Weights of a small image classifier.
Model: 2.69M parameters, arch repvgg, norm groupnorm, activation celu, depths [3, 6, 3], widths [64, 128, 256].
Data: 44167 training examples, 44.1 epochs.
Rows from block 9, named by matrix and row number. Each number is 200 + 40 x the weight over its row's rms, rounded and kept within 0 to 999. All counts start at 0. After the name is the row's rms in percent of the matrix's.
# c3: 3x3 conv, stride 2 (model.blocks.9.c3.weight, 256x128x3x3), inputs 115-119, a 3x3 kernel for each
c3.24,108,123,234,274,189,194,176,228,149,169,152,212,216,236,236,256,161,280,300,168,178,196,153,179,206,204,253,195,293,245,208,226,237,245,195,184,194,251,208,132,180,260,195,173,198,183
c3.25,112,214,257,192,132,190,211,171,201,202,189,170,157,240,164,213,319,272,207,139,159,144,196,159,207,219,129,188,158,203,211,241,206,234,203,215,228,256,168,175,152,202,141,170,180,185
c3.26,090,311,205,209,180,226,283,237,181,173,204,227,232,140,203,161,142,225,179,247,198,202,139,170,149,212,236,239,218,248,271,207,212,213,299,227,193,196,216,250,253,224,195,200,285,232
c3.27,099,124,178,142,245,210,280,120,177,160,285,170,192,207,190,202,247,183,205,212,118,165,149,166,182,169,223,203,350,143,195,169,188,213,160,154,215,223,229,183,233,185,169,275,171,232
c3.28,100,175,207,173,123,195,202,149,99,239,240,213,193,185,156,179,236,197,235,158,109,198,258,208,236,185,260,206,170,249,191,159,151,219,237,207,135,239,133,224,227,223,200,238,282,133
c3.29,110,213,131,91,150,204,123,148,208,255,223,229,276,273,176,270,186,189,182,219,217,177,307,188,192,189,214,227,134,165,227,242,178,238,229,255,241,171,158,248,207,197,189,145,127,205
c3.30,097,139,162,213,231,214,267,199,207,221,194,237,206,209,212,247,128,266,260,182,223,263,193,226,140,202,175,178,193,217,196,215,206,188,193,188,134,181,213,178,189,216,141,155,174,219
c3.31,109,211,246,299,274,146,156,235,239,267,190,229,302,207,260,237,209,278,225,226,216,171,190,273,141,187,149,172,216,268,242,150,244,239,254,372,205,214,228,178,180,218,156,167,234,171
c3.32,112,234,182,219,259,182,152,140,234,191,241,226,225,181,244,158,154,176,193,237,207,226,240,254,162,241,200,181,256,197,154,185,175,216,225,199,106,248,256,138,248,196,278,103,197,158
c3.33,104,249,243,136,194,138,210,206,161,193,191,208,217,224,189,116,164,171,175,246,245,271,231,238,186,183,174,76,300,184,170,260,104,165,182,210,188,187,151,264,261,227,171,214,239,130
c3.34,105,171,155,268,194,184,186,197,201,207,110,152,148,171,147,187,187,226,230,183,180,118,240,210,137,144,202,184,221,204,205,194,207,153,246,240,206,192,233,175,253,247,93,145,238,224
c3.35,110,235,169,169,217,186,168,179,196,213,164,239,168,260,192,230,251,146,207,189,230,168,165,168,220,159,213,131,180,186,182,207,154,113,239,263,136,287,246,194,184,179,257,194,163,116
c3.36,095,232,195,273,119,128,217,217,227,159,168,195,180,199,186,192,165,233,125,295,271,187,183,157,130,181,190,258,139,247,167,166,180,156,157,166,192,169,243,252,208,194,190,218,207,179
c3.37,102,186,137,190,216,215,260,252,246,258,168,191,222,182,213,179,211,190,190,245,201,210,238,212,212,195,202,210,244,221,163,321,189,219,233,164,183,227,185,194,115,195,192,259,178,199
c3.38,103,255,245,148,228,174,213,232,208,234,123,104,184,191,221,140,221,168,130,199,237,186,231,205,96,184,145,126,161,200,155,222,243,212,292,220,151,195,197,157,232,269,183,183,214,210
c3.39,101,197,190,168,258,232,226,236,214,211,137,296,184,212,226,192,243,184,231,188,268,197,225,177,150,165,164,156,223,199,94,201,165,241,232,218,197,246,208,228,145,230,231,200,242,245
c3.40,093,153,290,235,249,209,216,226,238,179,194,201,151,243,210,236,201,186,267,182,190,230,95,148,167,215,219,155,243,222,256,203,181,286,270,205,253,248,215,244,176,206,230,172,187,206
c3.41,087,126,162,222,203,233,258,178,193,234,162,174,204,233,189,228,202,161,235,172,167,211,188,209,165,160,160,153,218,147,192,241,206,167,200,188,196,218,277,102,214,178,215,215,162,214
c3.42,115,268,178,155,187,148,198,169,228,190,149,218,182,251,191,208,223,204,182,100,196,166,193,233,187,207,293,113,153,252,220,202,244,155,166,204,181,186,101,179,173,198,208,174,285,160
c3.43,095,203,160,167,175,280,223,138,92,239,228,232,145,242,205,135,156,278,205,182,148,206,188,186,166,107,198,200,220,167,192,168,188,162,202,228,164,226,152,194,193,144,221,193,185,223
c3.44,093,190,146,234,199,193,261,211,201,283,132,165,240,186,215,203,228,225,194,262,184,197,203,221,175,170,136,224,248,203,250,278,201,211,168,197,176,182,199,218,216,188,166,272,140,242
c3.45,107,187,185,138,212,182,217,206,201,247,205,272,195,200,176,243,137,215,212,149,128,182,217,219,210,172,219,161,194,124,194,142,187,250,191,332,192,169,224,264,172,229,200,199,227,234
c3.46,096,207,183,261,239,216,220,222,209,174,208,240,162,128,240,161,212,203,173,128,217,193,166,226,280,231,192,263,262,188,159,193,222,181,132,148,194,195,231,125,173,118,194,250,168,167
c3.47,091,154,206,149,194,251,146,199,188,245,175,160,188,168,244,248,153,227,241,212,144,188,230,201,229,225,214,172,105,240,180,176,196,177,262,162,160,203,173,276,189,211,176,248,299,196
c3.48,095,187,200,197,163,230,249,199,254,247,218,153,180,176,161,199,249,221,196,193,183,257,155,234,237,236,184,204,190,235,214,131,216,273,275,208,176,124,247,178,248,187,291,145,246,208
c3.49,106,214,226,159,207,177,228,270,274,266,128,216,197,216,190,200,233,192,144,202,157,197,211,264,152,213,130,165,195,242,160,198,164,249,125,202,172,168,207,211,244,156,188,185,213,130
c3.50,098,208,205,249,219,187,166,258,167,175,238,148,157,116,257,297,213,198,236,171,193,212,244,197,105,161,138,207,156,181,209,291,242,196,185,191,251,191,203,202,148,210,146,208,250,213
c3.51,091,96,161,253,228,158,298,147,217,250,144,290,162,145,162,196,193,221,191,180,184,257,190,190,174,158,155,201,210,225,191,136,175,247,246,169,194,236,281,153,194,265,183,213,182,200
c3.52,092,158,214,165,217,223,203,239,219,233,169,166,179,116,200,189,153,188,227,230,165,198,174,174,184,218,140,174,185,242,196,216,220,190,189,164,162,184,243,215,231,172,272,213,180,214
c3.53,097,176,190,118,157,262,235,169,243,225,209,196,153,219,134,187,140,209,190,208,159,191,255,210,205,146,237,210,172,257,181,257,212,186,227,100,147,191,242,206,120,238,200,200,153,217
c3.54,110,233,216,226,238,190,151,199,259,246,247,232,177,192,226,187,193,214,215,181,150,209,278,186,154,247,145,188,224,183,201,187,201,281,236,243,134,148,190,186,172,170,256,129,184,204
c3.55,098,121,186,162,135,129,206,214,198,177,201,190,232,186,223,240,202,225,230,179,213,203,184,232,171,240,205,138,310,207,211,260,150,171,183,176,141,212,227,254,190,191,202,130,248,259
c3.56,100,168,179,209,182,152,245,202,307,198,271,187,223,141,188,170,174,197,197,193,193,231,167,224,168,153,257,219,203,196,221,138,140,189,139,227,246,148,195,255,146,256,245,155,200,177
c3.57,103,160,234,220,172,181,190,179,180,208,188,216,125,231,169,204,210,143,187,173,260,189,202,241,174,217,161,158,245,240,175,141,194,161,185,193,175,197,233,193,187,235,274,144,203,229
c3.58,103,189,226,218,220,221,194,198,198,286,184,240,204,290,152,130,221,216,195,169,170,153,208,184,146,162,186,221,243,227,198,174,201,216,142,206,286,148,121,180,203,152,140,216,124,170
c3.59,100,234,117,100,296,168,259,204,266,248,202,225,219,222,202,192,164,115,231,185,227,125,204,226,155,272,206,199,186,200,251,179,201,218,199,159,213,142,158,231,144,200,267,217,233,163
c3.60,091,213,189,259,142,157,167,147,133,242,259,197,195,218,208,149,120,199,217,244,153,180,229,191,197,152,220,191,212,232,257,254,221,154,204,273,201,212,199,187,161,229,211,115,229,151
c3.61,100,231,178,128,214,164,176,134,222,254,182,242,206,213,219,187,150,250,221,134,283,250,205,195,260,213,150,146,244,218,265,158,208,242,207,231,199,282,175,214,153,284,206,175,189,173
c3.62,094,194,256,185,166,168,202,161,238,159,205,179,192,225,248,182,243,210,239,275,157,278,133,232,180,209,206,210,289,217,216,171,260,239,245,227,206,198,172,185,139,184,236,211,125,222
c3.63,101,243,160,192,174,179,208,171,198,223,187,210,178,208,223,224,166,219,185,182,165,173,216,317,211,165,172,193,251,209,137,175,165,194,216,231,218,242,228,249,110,203,170,148,183,159
c3.64,098,185,232,231,150,204,196,246,160,163,232,191,163,238,252,180,202,323,281,222,175,199,232,144,248,217,145,204,169,201,192,117,261,197,240,209,209,204,176,198,188,197,183,132,257,197
c3.65,101,160,197,260,254,243,189,249,213,196,224,215,182,218,230,206,178,183,156,273,190,146,216,218,197,172,214,205,210,187,254,212,199,143,186,218,172,286,267,243,242,153,232,192,194,177
c3.66,100,124,237,154,226,184,286,212,250,203,218,202,151,233,214,212,175,127,194,215,130,244,215,198,213,147,183,186,245,256,225,232,219,246,218,252,264,195,141,159,200,237,153,220,200,143
c3.67,101,173,260,194,214,177,219,210,215,150,226,214,219,190,141,187,273,193,197,291,143,201,199,231,172,187,241,248,205,182,235,182,206,155,233,140,219,217,252,160,174,257,275,249,120,219
c3.68,097,259,210,246,195,178,251,218,212,176,126,252,221,289,222,186,235,189,245,154,201,246,321,161,213,183,249,184,233,258,218,264,183,121,228,233,158,204,217,217,212,256,226,180,177,203
c3.69,095,249,209,220,226,235,266,156,239,196,186,287,227,247,168,179,218,201,186,198,56,238,237,144,219,152,211,142,231,226,192,157,159,231,155,265,200,184,181,197,251,163,169,196,113,171
c3.70,103,263,180,182,195,175,183,257,222,204,232,74,190,249,209,107,130,102,185,236,127,219,142,241,170,164,191,186,199,240,232,209,161,225,179,223,146,238,193,247,151,198,251,168,234,237
c3.71,096,193,212,238,166,205,153,195,174,177,241,297,207,273,147,212,240,212,302,220,194,168,241,221,250,196,183,279,159,199,180,220,190,210,207,177,167,231,255,189,207,187,207,166,158,176
c3.72,102,185,200,166,172,173,260,235,233,196,172,214,254,198,252,173,215,187,167,239,219,212,209,176,187,205,177,192,126,219,261,264,184,215,210,180,205,182,280,223,216,190,116,227,295,213
c3.73,095,187,196,119,237,226,256,199,196,135,158,188,187,191,203,190,188,202,235,242,204,238,168,185,245,195,264,195,186,212,258,156,155,164,172,274,201,257,300,246,165,195,205,100,250,242
c3.74,096,169,172,172,180,155,181,270,163,230,213,171,157,247,184,165,195,195,209,226,218,268,222,221,212,100,204,119,262,225,213,186,153,184,143,331,229,145,268,211,192,165,220,164,217,224
c3.75,090,157,139,206,178,129,170,300,296,197,212,216,167,152,216,227,212,150,199,228,228,240,206,194,218,147,252,213,179,179,199,235,199,248,161,151,202,174,264,275,281,265,198,211,179,199
c3.76,103,217,134,176,239,230,271,226,213,173,193,237,190,196,209,234,252,189,201,148,217,165,210,256,236,194,215,176,195,199,205,189,133,224,256,112,206,246,138,185,219,195,208,242,161,177
c3.77,100,213,201,161,208,187,209,237,203,214,248,266,239,186,188,161,157,234,184,182,228,219,165,263,300,188,180,233,176,198,269,164,178,258,172,211,195,172,205,223,216,246,227,163,173,253
c3.78,099,198,209,297,171,247,166,163,104,216,181,182,153,145,170,248,213,233,153,191,177,198,187,183,255,158,171,226,260,184,213,219,181,149,233,189,213,234,111,194,248,218,155,217,116,227
c3.79,091,158,197,146,254,189,186,193,133,183,109,210,237,159,170,212,162,240,272,211,85,195,278,154,185,187,175,175,225,162,224,249,156,186,157,235,235,204,194,142,191,213,170,185,220,168
c3.80,092,241,271,212,209,193,151,210,241,178,190,219,150,216,243,225,215,195,183,226,185,148,174,253,169,166,215,191,176,216,245,262,242,206,229,172,194,205,224,203,132,198,146,169,262,171
c3.81,101,183,274,201,225,193,177,254,176,177,243,176,234,193,169,266,221,261,206,147,274,218,237,214,235,184,170,256,221,222,169,161,202,193,158,145,194,154,133,158,183,212,207,214,185,155
c3.82,108,175,133,160,137,270,310,177,186,267,269,209,186,241,254,131,244,246,236,203,201,162,216,182,232,223,201,204,230,196,195,222,218,158,206,269,212,193,202,214,222,151,133,201,249,198
c3.83,109,143,151,176,181,246,167,196,206,220,110,261,229,188,117,154,139,114,198,222,204,190,148,183,225,133,235,209,148,207,277,247,143,197,200,134,183,195,258,192,164,206,213,228,158,214
c3.84,097,170,170,199,212,121,176,129,144,149,184,152,209,193,167,239,228,153,222,189,123,225,185,208,223,183,170,214,140,212,252,261,128,208,221,228,186,196,178,271,241,161,213,221,190,171
c3.85,101,226,191,216,167,158,186,185,175,200,220,137,261,245,221,312,182,263,236,158,189,179,154,246,210,225,221,149,179,178,150,174,256,239,289,280,149,185,263,210,182,150,175,181,125,173
c3.86,111,147,215,193,206,165,224,225,159,184,171,256,159,189,174,189,123,208,195,257,233,175,128,133,231,220,151,265,203,288,221,258,168,182,176,253,185,245,234,231,267,181,188,252,228,230
c3.87,094,157,272,164,198,177,205,173,166,266,238,183,213,259,183,178,181,223,167,225,238,166,241,123,205,174,183,205,211,180,157,198,213,212,241,179,189,174,163,132,181,223,235,238,213,252
c3.88,113,130,191,161,207,175,174,191,173,184,187,321,208,213,256,166,259,213,212,169,184,192,225,180,178,200,175,278,198,171,56,223,173,217,228,171,219,181,246,222,157,182,158,182,191,182
c3.89,094,208,182,200,119,249,230,146,207,205,148,191,167,169,203,196,244,186,234,255,150,175,223,171,229,206,184,186,221,160,162,268,258,219,211,188,249,214,139,125,177,222,215,178,202,216
c3.90,113,202,194,230,182,233,183,181,283,199,219,192,184,225,162,125,174,181,177,188,103,267,108,196,213,132,168,214,167,212,233,190,265,230,210,185,186,208,177,198,177,216,148,161,145,218
c3.91,101,168,240,130,124,152,171,290,204,115,186,267,195,190,121,213,173,165,136,224,239,187,221,182,177,205,201,113,132,135,166,238,133,173,256,176,237,120,160,267,168,181,190,180,246,242
c3.92,091,222,185,201,212,193,172,160,201,215,232,221,212,147,236,218,167,174,195,232,187,153,225,228,276,177,210,242,251,235,228,215,179,179,157,253,283,135,211,166,262,112,245,200,183,202
c3.93,103,174,201,241,287,173,241,230,197,209,205,195,200,141,171,156,143,156,113,200,231,184,242,208,233,208,264,269,266,234,170,297,245,242,202,163,268,174,207,145,128,226,246,228,151,176
c3.94,094,195,108,214,200,227,200,178,251,273,225,202,207,202,187,215,191,194,191,214,174,179,271,213,210,279,174,222,128,249,196,182,209,221,181,186,248,277,243,138,278,201,154,240,195,169
c3.95,101,184,202,163,180,178,223,185,205,208,132,195,222,222,246,222,225,183,223,176,204,222,167,233,200,279,205,220,227,188,203,171,255,159,168,211,217,216,235,192,155,203,189,221,238,201
c3.96,091,202,249,194,177,227,188,246,216,185,217,241,261,206,229,161,240,248,190,199,197,209,215,200,215,110,220,278,208,180,230,229,202,111,218,154,254,191,242,152,160,182,192,195,127,215
c3.97,090,218,220,253,185,157,197,186,210,204,161,123,165,168,205,212,172,191,173,150,231,226,278,151,256,229,239,166,192,184,287,263,228,206,224,109,243,165,165,177,180,214,221,162,230,223
c3.98,102,153,228,203,210,198,226,215,161,219,184,173,210,218,214,213,230,182,208,211,162,215,258,239,158,225,209,208,235,204,196,221,155,178,196,226,187,147,165,192,176,226,114,172,218,219
c3.99,105,234,222,210,273,242,181,208,153,134,149,254,181,217,204,199,239,193,166,188,219,188,191,198,85,175,197,220,236,226,238,244,194,135,202,214,208,256,183,180,250,199,223,264,210,163
c3.100,092,276,197,253,274,171,182,164,148,204,157,188,152,189,158,245,172,194,168,151,151,139,180,159,191,234,146,192,247,198,226,292,139,193,205,187,178,195,229,206,169,210,148,230,238,236
c3.101,089,185,202,157,128,220,206,215,75,132,227,208,192,215,141,214,174,219,133,154,171,303,284,122,271,307,240,174,217,210,224,224,236,140,130,199,149,218,266,236,276,266,225,238,273,231
c3.102,116,156,185,145,239,196,228,222,185,164,261,142,202,171,211,197,215,158,229,263,166,219,183,236,239,214,164,214,238,183,192,215,249,160,204,196,232,237,128,191,184,243,206,272,179,139
c3.103,119,243,184,169,152,232,285,234,204,170,218,178,231,205,137,220,201,240,177,177,127,189,179,220,261,196,213,188,173,187,162,219,192,182,285,179,121,128,248,217,191,251,179,266,189,167
c3.104,094,156,126,213,252,225,188,269,159,248,148,213,198,215,196,156,209,174,136,150,170,243,243,252,171,233,230,188,177,258,196,244,167,268,191,144,175,242,289,245,235,156,234,255,200,177
c3.105,084,156,234,257,207,175,236,159,177,211,163,190,200,185,247,172,166,135,194,162,184,214,160,164,131,226,213,239,213,218,167,197,215,130,128,127,189,160,152,229,230,178,212,284,181,279
c3.106,100,182,195,158,246,152,214,248,214,173,119,129,168,182,202,204,206,130,138,207,165,203,162,246,171,178,245,126,165,146,222,230,221,171,180,202,201,221,227,232,178,224,206,250,245,212
c3.107,092,134,271,202,237,238,135,143,250,172,195,213,134,204,174,195,190,142,186,247,167,204,242,116,125,263,219,138,245,174,184,142,170,193,152,185,186,243,129,237,212,211,168,216,231,202
c3.108,091,187,245,172,290,186,167,148,191,177,210,176,204,179,215,232,212,207,198,143,180,220,190,192,222,187,133,236,160,162,207,232,192,126,177,202,250,208,261,153,169,149,198,212,224,148
c3.109,099,253,256,236,205,212,202,162,232,193,178,172,139,207,147,141,183,98,254,201,140,205,132,113,227,167,235,141,286,139,207,174,160,230,162,242,192,189,228,189,181,207,217,152,210,156
c3.110,101,247,303,338,257,202,224,281,175,165,214,241,238,187,291,261,280,209,225,232,261,264,224,216,184,162,196,192,249,186,245,271,197,188,135,134,161,161,209,151,166,250,146,168,152,168
c3.111,096,187,235,213,204,201,216,142,198,226,285,230,222,266,180,118,189,248,145,158,202,171,220,169,184,149,185,212,207,192,245,247,190,229,207,167,208,243,181,250,205,140,154,213,186,206
c3.112,086,183,222,133,151,181,179,245,245,244,214,170,182,273,188,226,156,213,208,123,211,221,210,161,240,142,129,225,151,191,215,189,217,290,215,205,167,123,255,214,151,210,182,208,132,176
c3.113,108,146,110,213,202,211,220,142,137,147,183,236,163,220,186,161,213,175,213,214,288,305,220,206,196,204,277,262,134,93,201,195,175,251,109,206,205,224,170,282,225,234,139,172,200,144
c3.114,105,190,223,234,274,170,278,300,184,106,195,160,187,270,212,248,237,160,274,163,164,222,202,188,140,168,172,165,169,262,179,156,176,188,232,183,287,192,228,131,173,164,223,215,204,175
c3.115,101,121,196,262,138,157,216,216,247,195,210,160,239,147,196,239,220,310,169,216,166,166,202,251,151,154,122,198,262,164,166,213,230,184,206,196,206,190,234,158,186,194,160,222,169,122
c3.116,101,185,217,168,111,176,143,153,130,152,270,240,148,338,172,205,205,242,178,139,213,207,168,182,241,224,143,147,256,218,142,249,91,141,207,189,211,237,168,157,210,167,209,186,213,223
c3.117,104,299,214,221,204,179,249,192,208,158,160,215,232,228,222,226,173,160,193,266,183,253,135,188,267,268,134,200,150,177,198,187,204,194,235,174,216,248,213,191,191,209,127,216,135,197
c3.118,099,240,240,232,242,163,218,248,205,153,178,171,178,233,226,195,207,238,257,192,217,213,185,186,173,258,222,179,130,160,221,159,239,206,195,236,186,160,235,286,292,211,231,231,189,156
c3.119,098,206,284,235,233,145,236,238,248,153,158,146,146,194,215,155,196,131,201,211,215,206,243,264,191,163,177,233,196,225,159,133,219,167,178,169,202,202,190,177,135,202,220,227,150,178
c3.120,090,144,201,150,167,190,215,164,183,169,274,241,211,116,169,211,165,267,196,191,204,203,174,154,187,174,106,174,229,210,228,205,193,203,161,247,159,159,212,225,191,174,235,228,277,155
c3.121,103,214,200,198,188,192,193,210,193,179,205,279,242,272,192,140,257,164,185,205,227,119,251,187,240,223,154,119,220,272,166,209,155,227,245,209,181,205,219,248,216,222,213,163,191,133
c3.122,106,171,165,189,186,143,101,223,272,234,205,250,187,209,201,176,200,207,190,193,192,192,259,221,224,205,237,175,169,181,118,138,199,293,241,147,194,160,182,272,254,179,158,186,149,168
c3.123,111,231,198,223,160,236,132,153,188,183,172,244,243,240,231,249,259,233,186,210,227,207,125,146,233,153,262,198,163,213,140,215,183,153,108,194,178,240,198,199,174,200,216,125,259,254
c3.124,100,258,110,200,191,192,215,278,254,186,252,200,178,238,252,196,154,242,215,189,196,205,254,172,230,239,160,200,277,179,284,289,193,203,197,231,172,178,148,174,246,215,175,168,148,205
c3.125,093,193,152,175,203,204,124,177,250,287,205,199,147,157,192,232,165,233,153,177,216,246,225,188,152,185,179,201,172,168,200,192,201,224,166,154,232,181,178,170,212,210,186,85,220,131
c3.126,099,198,262,174,233,237,202,169,194,184,216,228,208,232,244,170,224,189,157,214,216,248,191,188,189,249,199,206,146,183,183,195,175,176,327,149,215,134,182,236,202,219,185,213,233,194
c3.127,093,206,200,216,289,264,242,228,208,200,206,201,182,186,200,257,250,230,254,173,259,183,208,243,247,204,201,182,221,298,222,168,206,217,223,178,217,203,227,204,244,130,219,191,279,172
c3.128,096,219,233,206,200,223,217,166,243,196,180,180,248,133,183,173,214,205,207,125,285,176,167,204,220,219,165,162,145,236,194,213,169,211,190,156,192,170,194,224,272,204,200,252,266,125
c3.129,105,241,117,233,212,120,171,167,149,153,193,156,199,206,239,214,169,149,128,112,209,108,248,219,212,123,263,197,235,170,141,202,206,173,155,222,228,199,214,258,192,206,162,258,169,165
c3.130,090,153,147,223,179,164,221,189,170,184,131,181,205,236,194,206,187,137,181,189,194,240,214,162,246,171,152,172,218,214,173,176,218,219,164,274,202,153,175,195,210,173,148,214,261,163
c3.131,106,191,272,172,139,196,174,154,147,160,261,188,190,164,178,151,181,264,169,87,226,230,211,224,176,163,245,170,213,142,198,147,155,126,178,223,232,194,226,186,278,216,172,227,136,155
c3.132,125,205,103,213,141,200,194,225,176,187,239,278,259,199,199,163,229,123,231,139,77,292,152,229,265,237,325,203,224,168,203,184,205,220,218,194,192,164,221,195,156,200,217,224,170,222
c3.133,096,183,203,200,208,281,190,196,225,157,228,187,205,203,220,199,233,222,198,215,273,210,174,181,139,197,168,222,202,203,225,237,191,215,159,178,249,214,267,192,134,169,246,261,246,212
c3.134,095,188,235,256,143,238,127,173,210,210,191,254,147,211,223,208,235,209,185,162,136,197,191,215,155,170,144,249,230,221,179,207,232,221,165,175,113,159,233,162,200,155,223,213,136,207
c3.135,095,100,170,128,166,223,145,209,125,200,207,187,165,211,157,185,238,239,166,207,248,185,181,216,230,153,153,219,173,150,251,227,213,219,228,212,219,234,220,187,183,166,169,251,188,257
c3.136,094,194,174,173,252,254,168,210,213,194,141,172,211,143,193,119,170,171,167,210,121,171,279,195,213,167,183,265,178,182,177,116,260,169,174,189,244,224,158,161,260,215,179,228,137,239
c3.137,098,217,263,211,216,159,189,185,242,264,225,216,271,146,216,187,179,175,187,274,195,258,216,218,236,163,231,173,238,126,269,168,169,203,187,186,175,241,205,225,313,152,280,198,172,176
c3.138,094,128,229,223,186,211,153,253,254,197,166,165,181,213,198,208,208,222,177,234,207,211,180,176,175,193,265,177,267,237,240,242,212,181,154,221,208,148,223,219,280,214,161,219,159,196
c3.139,101,177,234,207,162,174,191,178,247,225,175,202,192,169,238,261,167,160,177,240,232,256,220,283,136,235,272,145,182,139,171,245,219,218,211,201,267,245,222,184,168,254,211,184,225,233
c3.140,101,139,202,187,209,206,247,228,208,214,169,167,166,247,174,195,253,231,126,222,329,228,222,151,139,169,110,185,225,176,173,211,220,204,254,187,177,207,214,248,229,212,189,256,181,155
c3.141,097,142,157,200,123,230,217,219,198,189,155,146,201,105,218,232,144,214,195,201,267,230,180,145,212,202,208,152,158,129,196,185,224,183,253,184,228,191,151,158,202,176,250,164,175,159
c3.142,099,210,152,219,160,212,248,139,240,184,224,206,211,215,159,150,196,189,177,200,200,241,145,136,221,231,230,196,211,239,199,277,216,145,179,147,238,195,199,236,267,213,238,215,213,206
c3.143,101,136,196,207,203,160,192,230,234,206,230,231,121,186,222,203,57,146,182,201,191,173,176,198,234,128,238,252,178,191,226,198,120,216,183,93,168,251,192,188,215,218,188,174,232,176
c3.144,112,215,226,284,121,212,157,199,193,187,183,236,219,253,157,163,256,144,185,209,230,135,179,199,201,248,198,240,219,148,223,186,175,208,211,226,191,164,143,167,179,173,184,175,223,135
c3.145,105,217,290,217,259,200,173,182,231,211,200,213,188,148,239,168,188,154,232,249,202,229,218,148,205,214,219,204,224,198,183,185,178,218,229,203,219,248,162,174,190,209,165,124,161,189
c3.146,102,143,140,227,119,137,186,167,125,156,170,175,152,257,218,111,207,147,249,154,256,195,233,215,197,184,240,220,209,86,232,223,220,186,111,237,254,247,202,177,100,288,224,238,189,194
c3.147,107,219,256,226,218,197,155,196,259,192,228,121,156,164,187,175,172,205,227,221,262,223,186,179,148,187,195,158,239,222,207,178,257,250,261,167,137,177,204,178,214,193,219,140,222,190
c3.148,110,232,180,129,141,153,218,140,151,274,217,270,240,259,148,196,151,150,215,231,158,194,198,230,201,132,225,267,205,204,227,222,176,213,276,218,326,238,201,185,238,256,159,176,170,228
c3.149,105,205,145,235,216,214,147,232,178,236,185,232,143,234,190,246,146,232,264,267,191,145,289,178,174,151,232,287,223,224,164,99,205,246,190,239,176,291,211,177,164,188,209,124,173,190
c3.150,091,152,213,246,275,163,214,200,239,195,204,162,177,309,208,180,284,202,191,144,231,230,167,181,172,213,202,177,195,169,224,196,234,310,330,236,180,215,165,162,232,155,145,217,151,163
c3.151,094,140,209,225,177,195,271,207,162,125,213,164,177,236,153,180,248,182,223,182,215,240,169,169,218,247,250,185,209,182,195,233,318,223,197,185,101,194,278,233,211,173,194,249,325,190
c3.152,098,209,234,306,200,178,209,262,201,209,162,166,237,209,166,153,173,144,189,210,256,220,250,205,218,164,186,221,247,179,206,208,230,235,226,200,208,224,202,194,192,194,195,260,204,209
c3.153,107,175,226,259,334,240,272,279,230,314,213,236,144,221,180,229,176,201,183,200,180,202,242,205,186,239,151,178,281,289,164,137,212,268,255,316,206,217,173,275,233,212,226,212,137,143
c3.154,096,215,194,236,286,180,179,143,223,246,217,179,221,165,195,215,173,187,157,240,222,210,238,226,203,219,187,132,168,194,195,287,189,195,300,216,149,150,191,219,228,233,186,197,204,167
c3.155,096,261,188,208,189,162,159,220,164,158,162,236,300,190,182,241,218,235,201,185,212,153,248,252,145,207,193,294,205,182,232,222,186,180,231,189,232,139,216,165,192,190,207,218,167,199
c3.156,092,192,221,93,222,182,120,172,156,195,152,210,216,167,158,176,179,213,150,169,254,171,232,223,196,136,152,235,246,221,221,206,132,206,188,272,105,178,221,142,233,145,200,209,168,198
c3.157,097,197,217,242,205,200,204,189,219,154,279,230,217,191,106,167,170,208,105,193,171,263,186,199,195,190,227,232,210,145,133,202,188,202,205,156,178,140,139,160,139,248,155,190,158,185
c3.158,112,195,204,201,200,153,118,151,211,154,182,149,235,180,188,141,254,142,193,248,216,188,218,196,203,221,300,209,198,166,275,198,222,159,253,257,211,196,198,191,238,176,183,181,181,258
c3.159,106,170,155,153,129,242,205,190,167,217,193,160,207,162,187,181,197,229,204,270,212,158,209,192,208,239,176,180,130,214,284,249,208,254,200,202,144,174,138,175,176,171,139,213,160,176
c3.160,093,201,241,180,245,167,194,204,219,205,207,240,183,179,158,256,207,227,241,249,232,183,182,210,187,258,201,203,259,210,219,113,199,198,256,218,263,196,207,323,224,196,266,160,216,158
c3.161,095,188,192,222,201,213,237,172,256,263,154,192,168,131,207,153,160,247,211,185,259,182,214,265,215,200,268,185,121,225,204,221,127,175,175,171,260,199,235,181,196,200,299,225,214,269
c3.162,095,201,154,152,200,224,224,199,196,170,159,262,168,199,209,206,218,149,153,240,254,253,273,173,202,197,194,218,186,178,172,176,191,174,214,166,261,158,226,210,197,179,201,231,268,193
c3.163,113,228,232,195,186,140,164,226,223,176,248,231,225,146,194,233,272,170,175,325,236,143,187,176,147,192,267,169,210,178,145,110,164,179,144,147,179,243,260,165,163,185,244,202,150,222
c3.164,111,275,174,255,208,229,234,150,187,159,209,277,222,229,260,235,235,309,146,200,294,236,193,157,254,228,192,248,201,322,274,185,224,171,241,120,270,217,227,214,242,257,221,160,210,151
c3.165,104,208,227,170,280,193,171,262,263,216,223,242,144,161,253,233,238,186,275,213,198,169,304,136,206,285,167,265,264,183,137,265,160,269,173,254,271,156,158,154,180,248,156,193,191,184
c3.166,086,209,176,220,267,139,246,192,203,214,255,183,183,238,158,190,168,206,232,187,150,227,223,175,239,223,170,222,225,189,190,260,243,172,180,204,189,210,172,217,231,227,162,236,229,191
c3.167,090,170,180,231,122,230,242,128,192,238,186,216,284,283,255,210,217,188,172,276,180,201,181,163,195,211,184,172,139,209,158,181,210,105,233,185,211,303,141,190,249,228,274,205,226,129
c3.168,087,248,187,223,192,165,210,215,136,235,201,287,179,179,207,207,179,211,292,191,178,199,269,184,208,224,240,209,228,144,235,193,174,183,263,202,268,199,188,270,220,205,246,110,125,197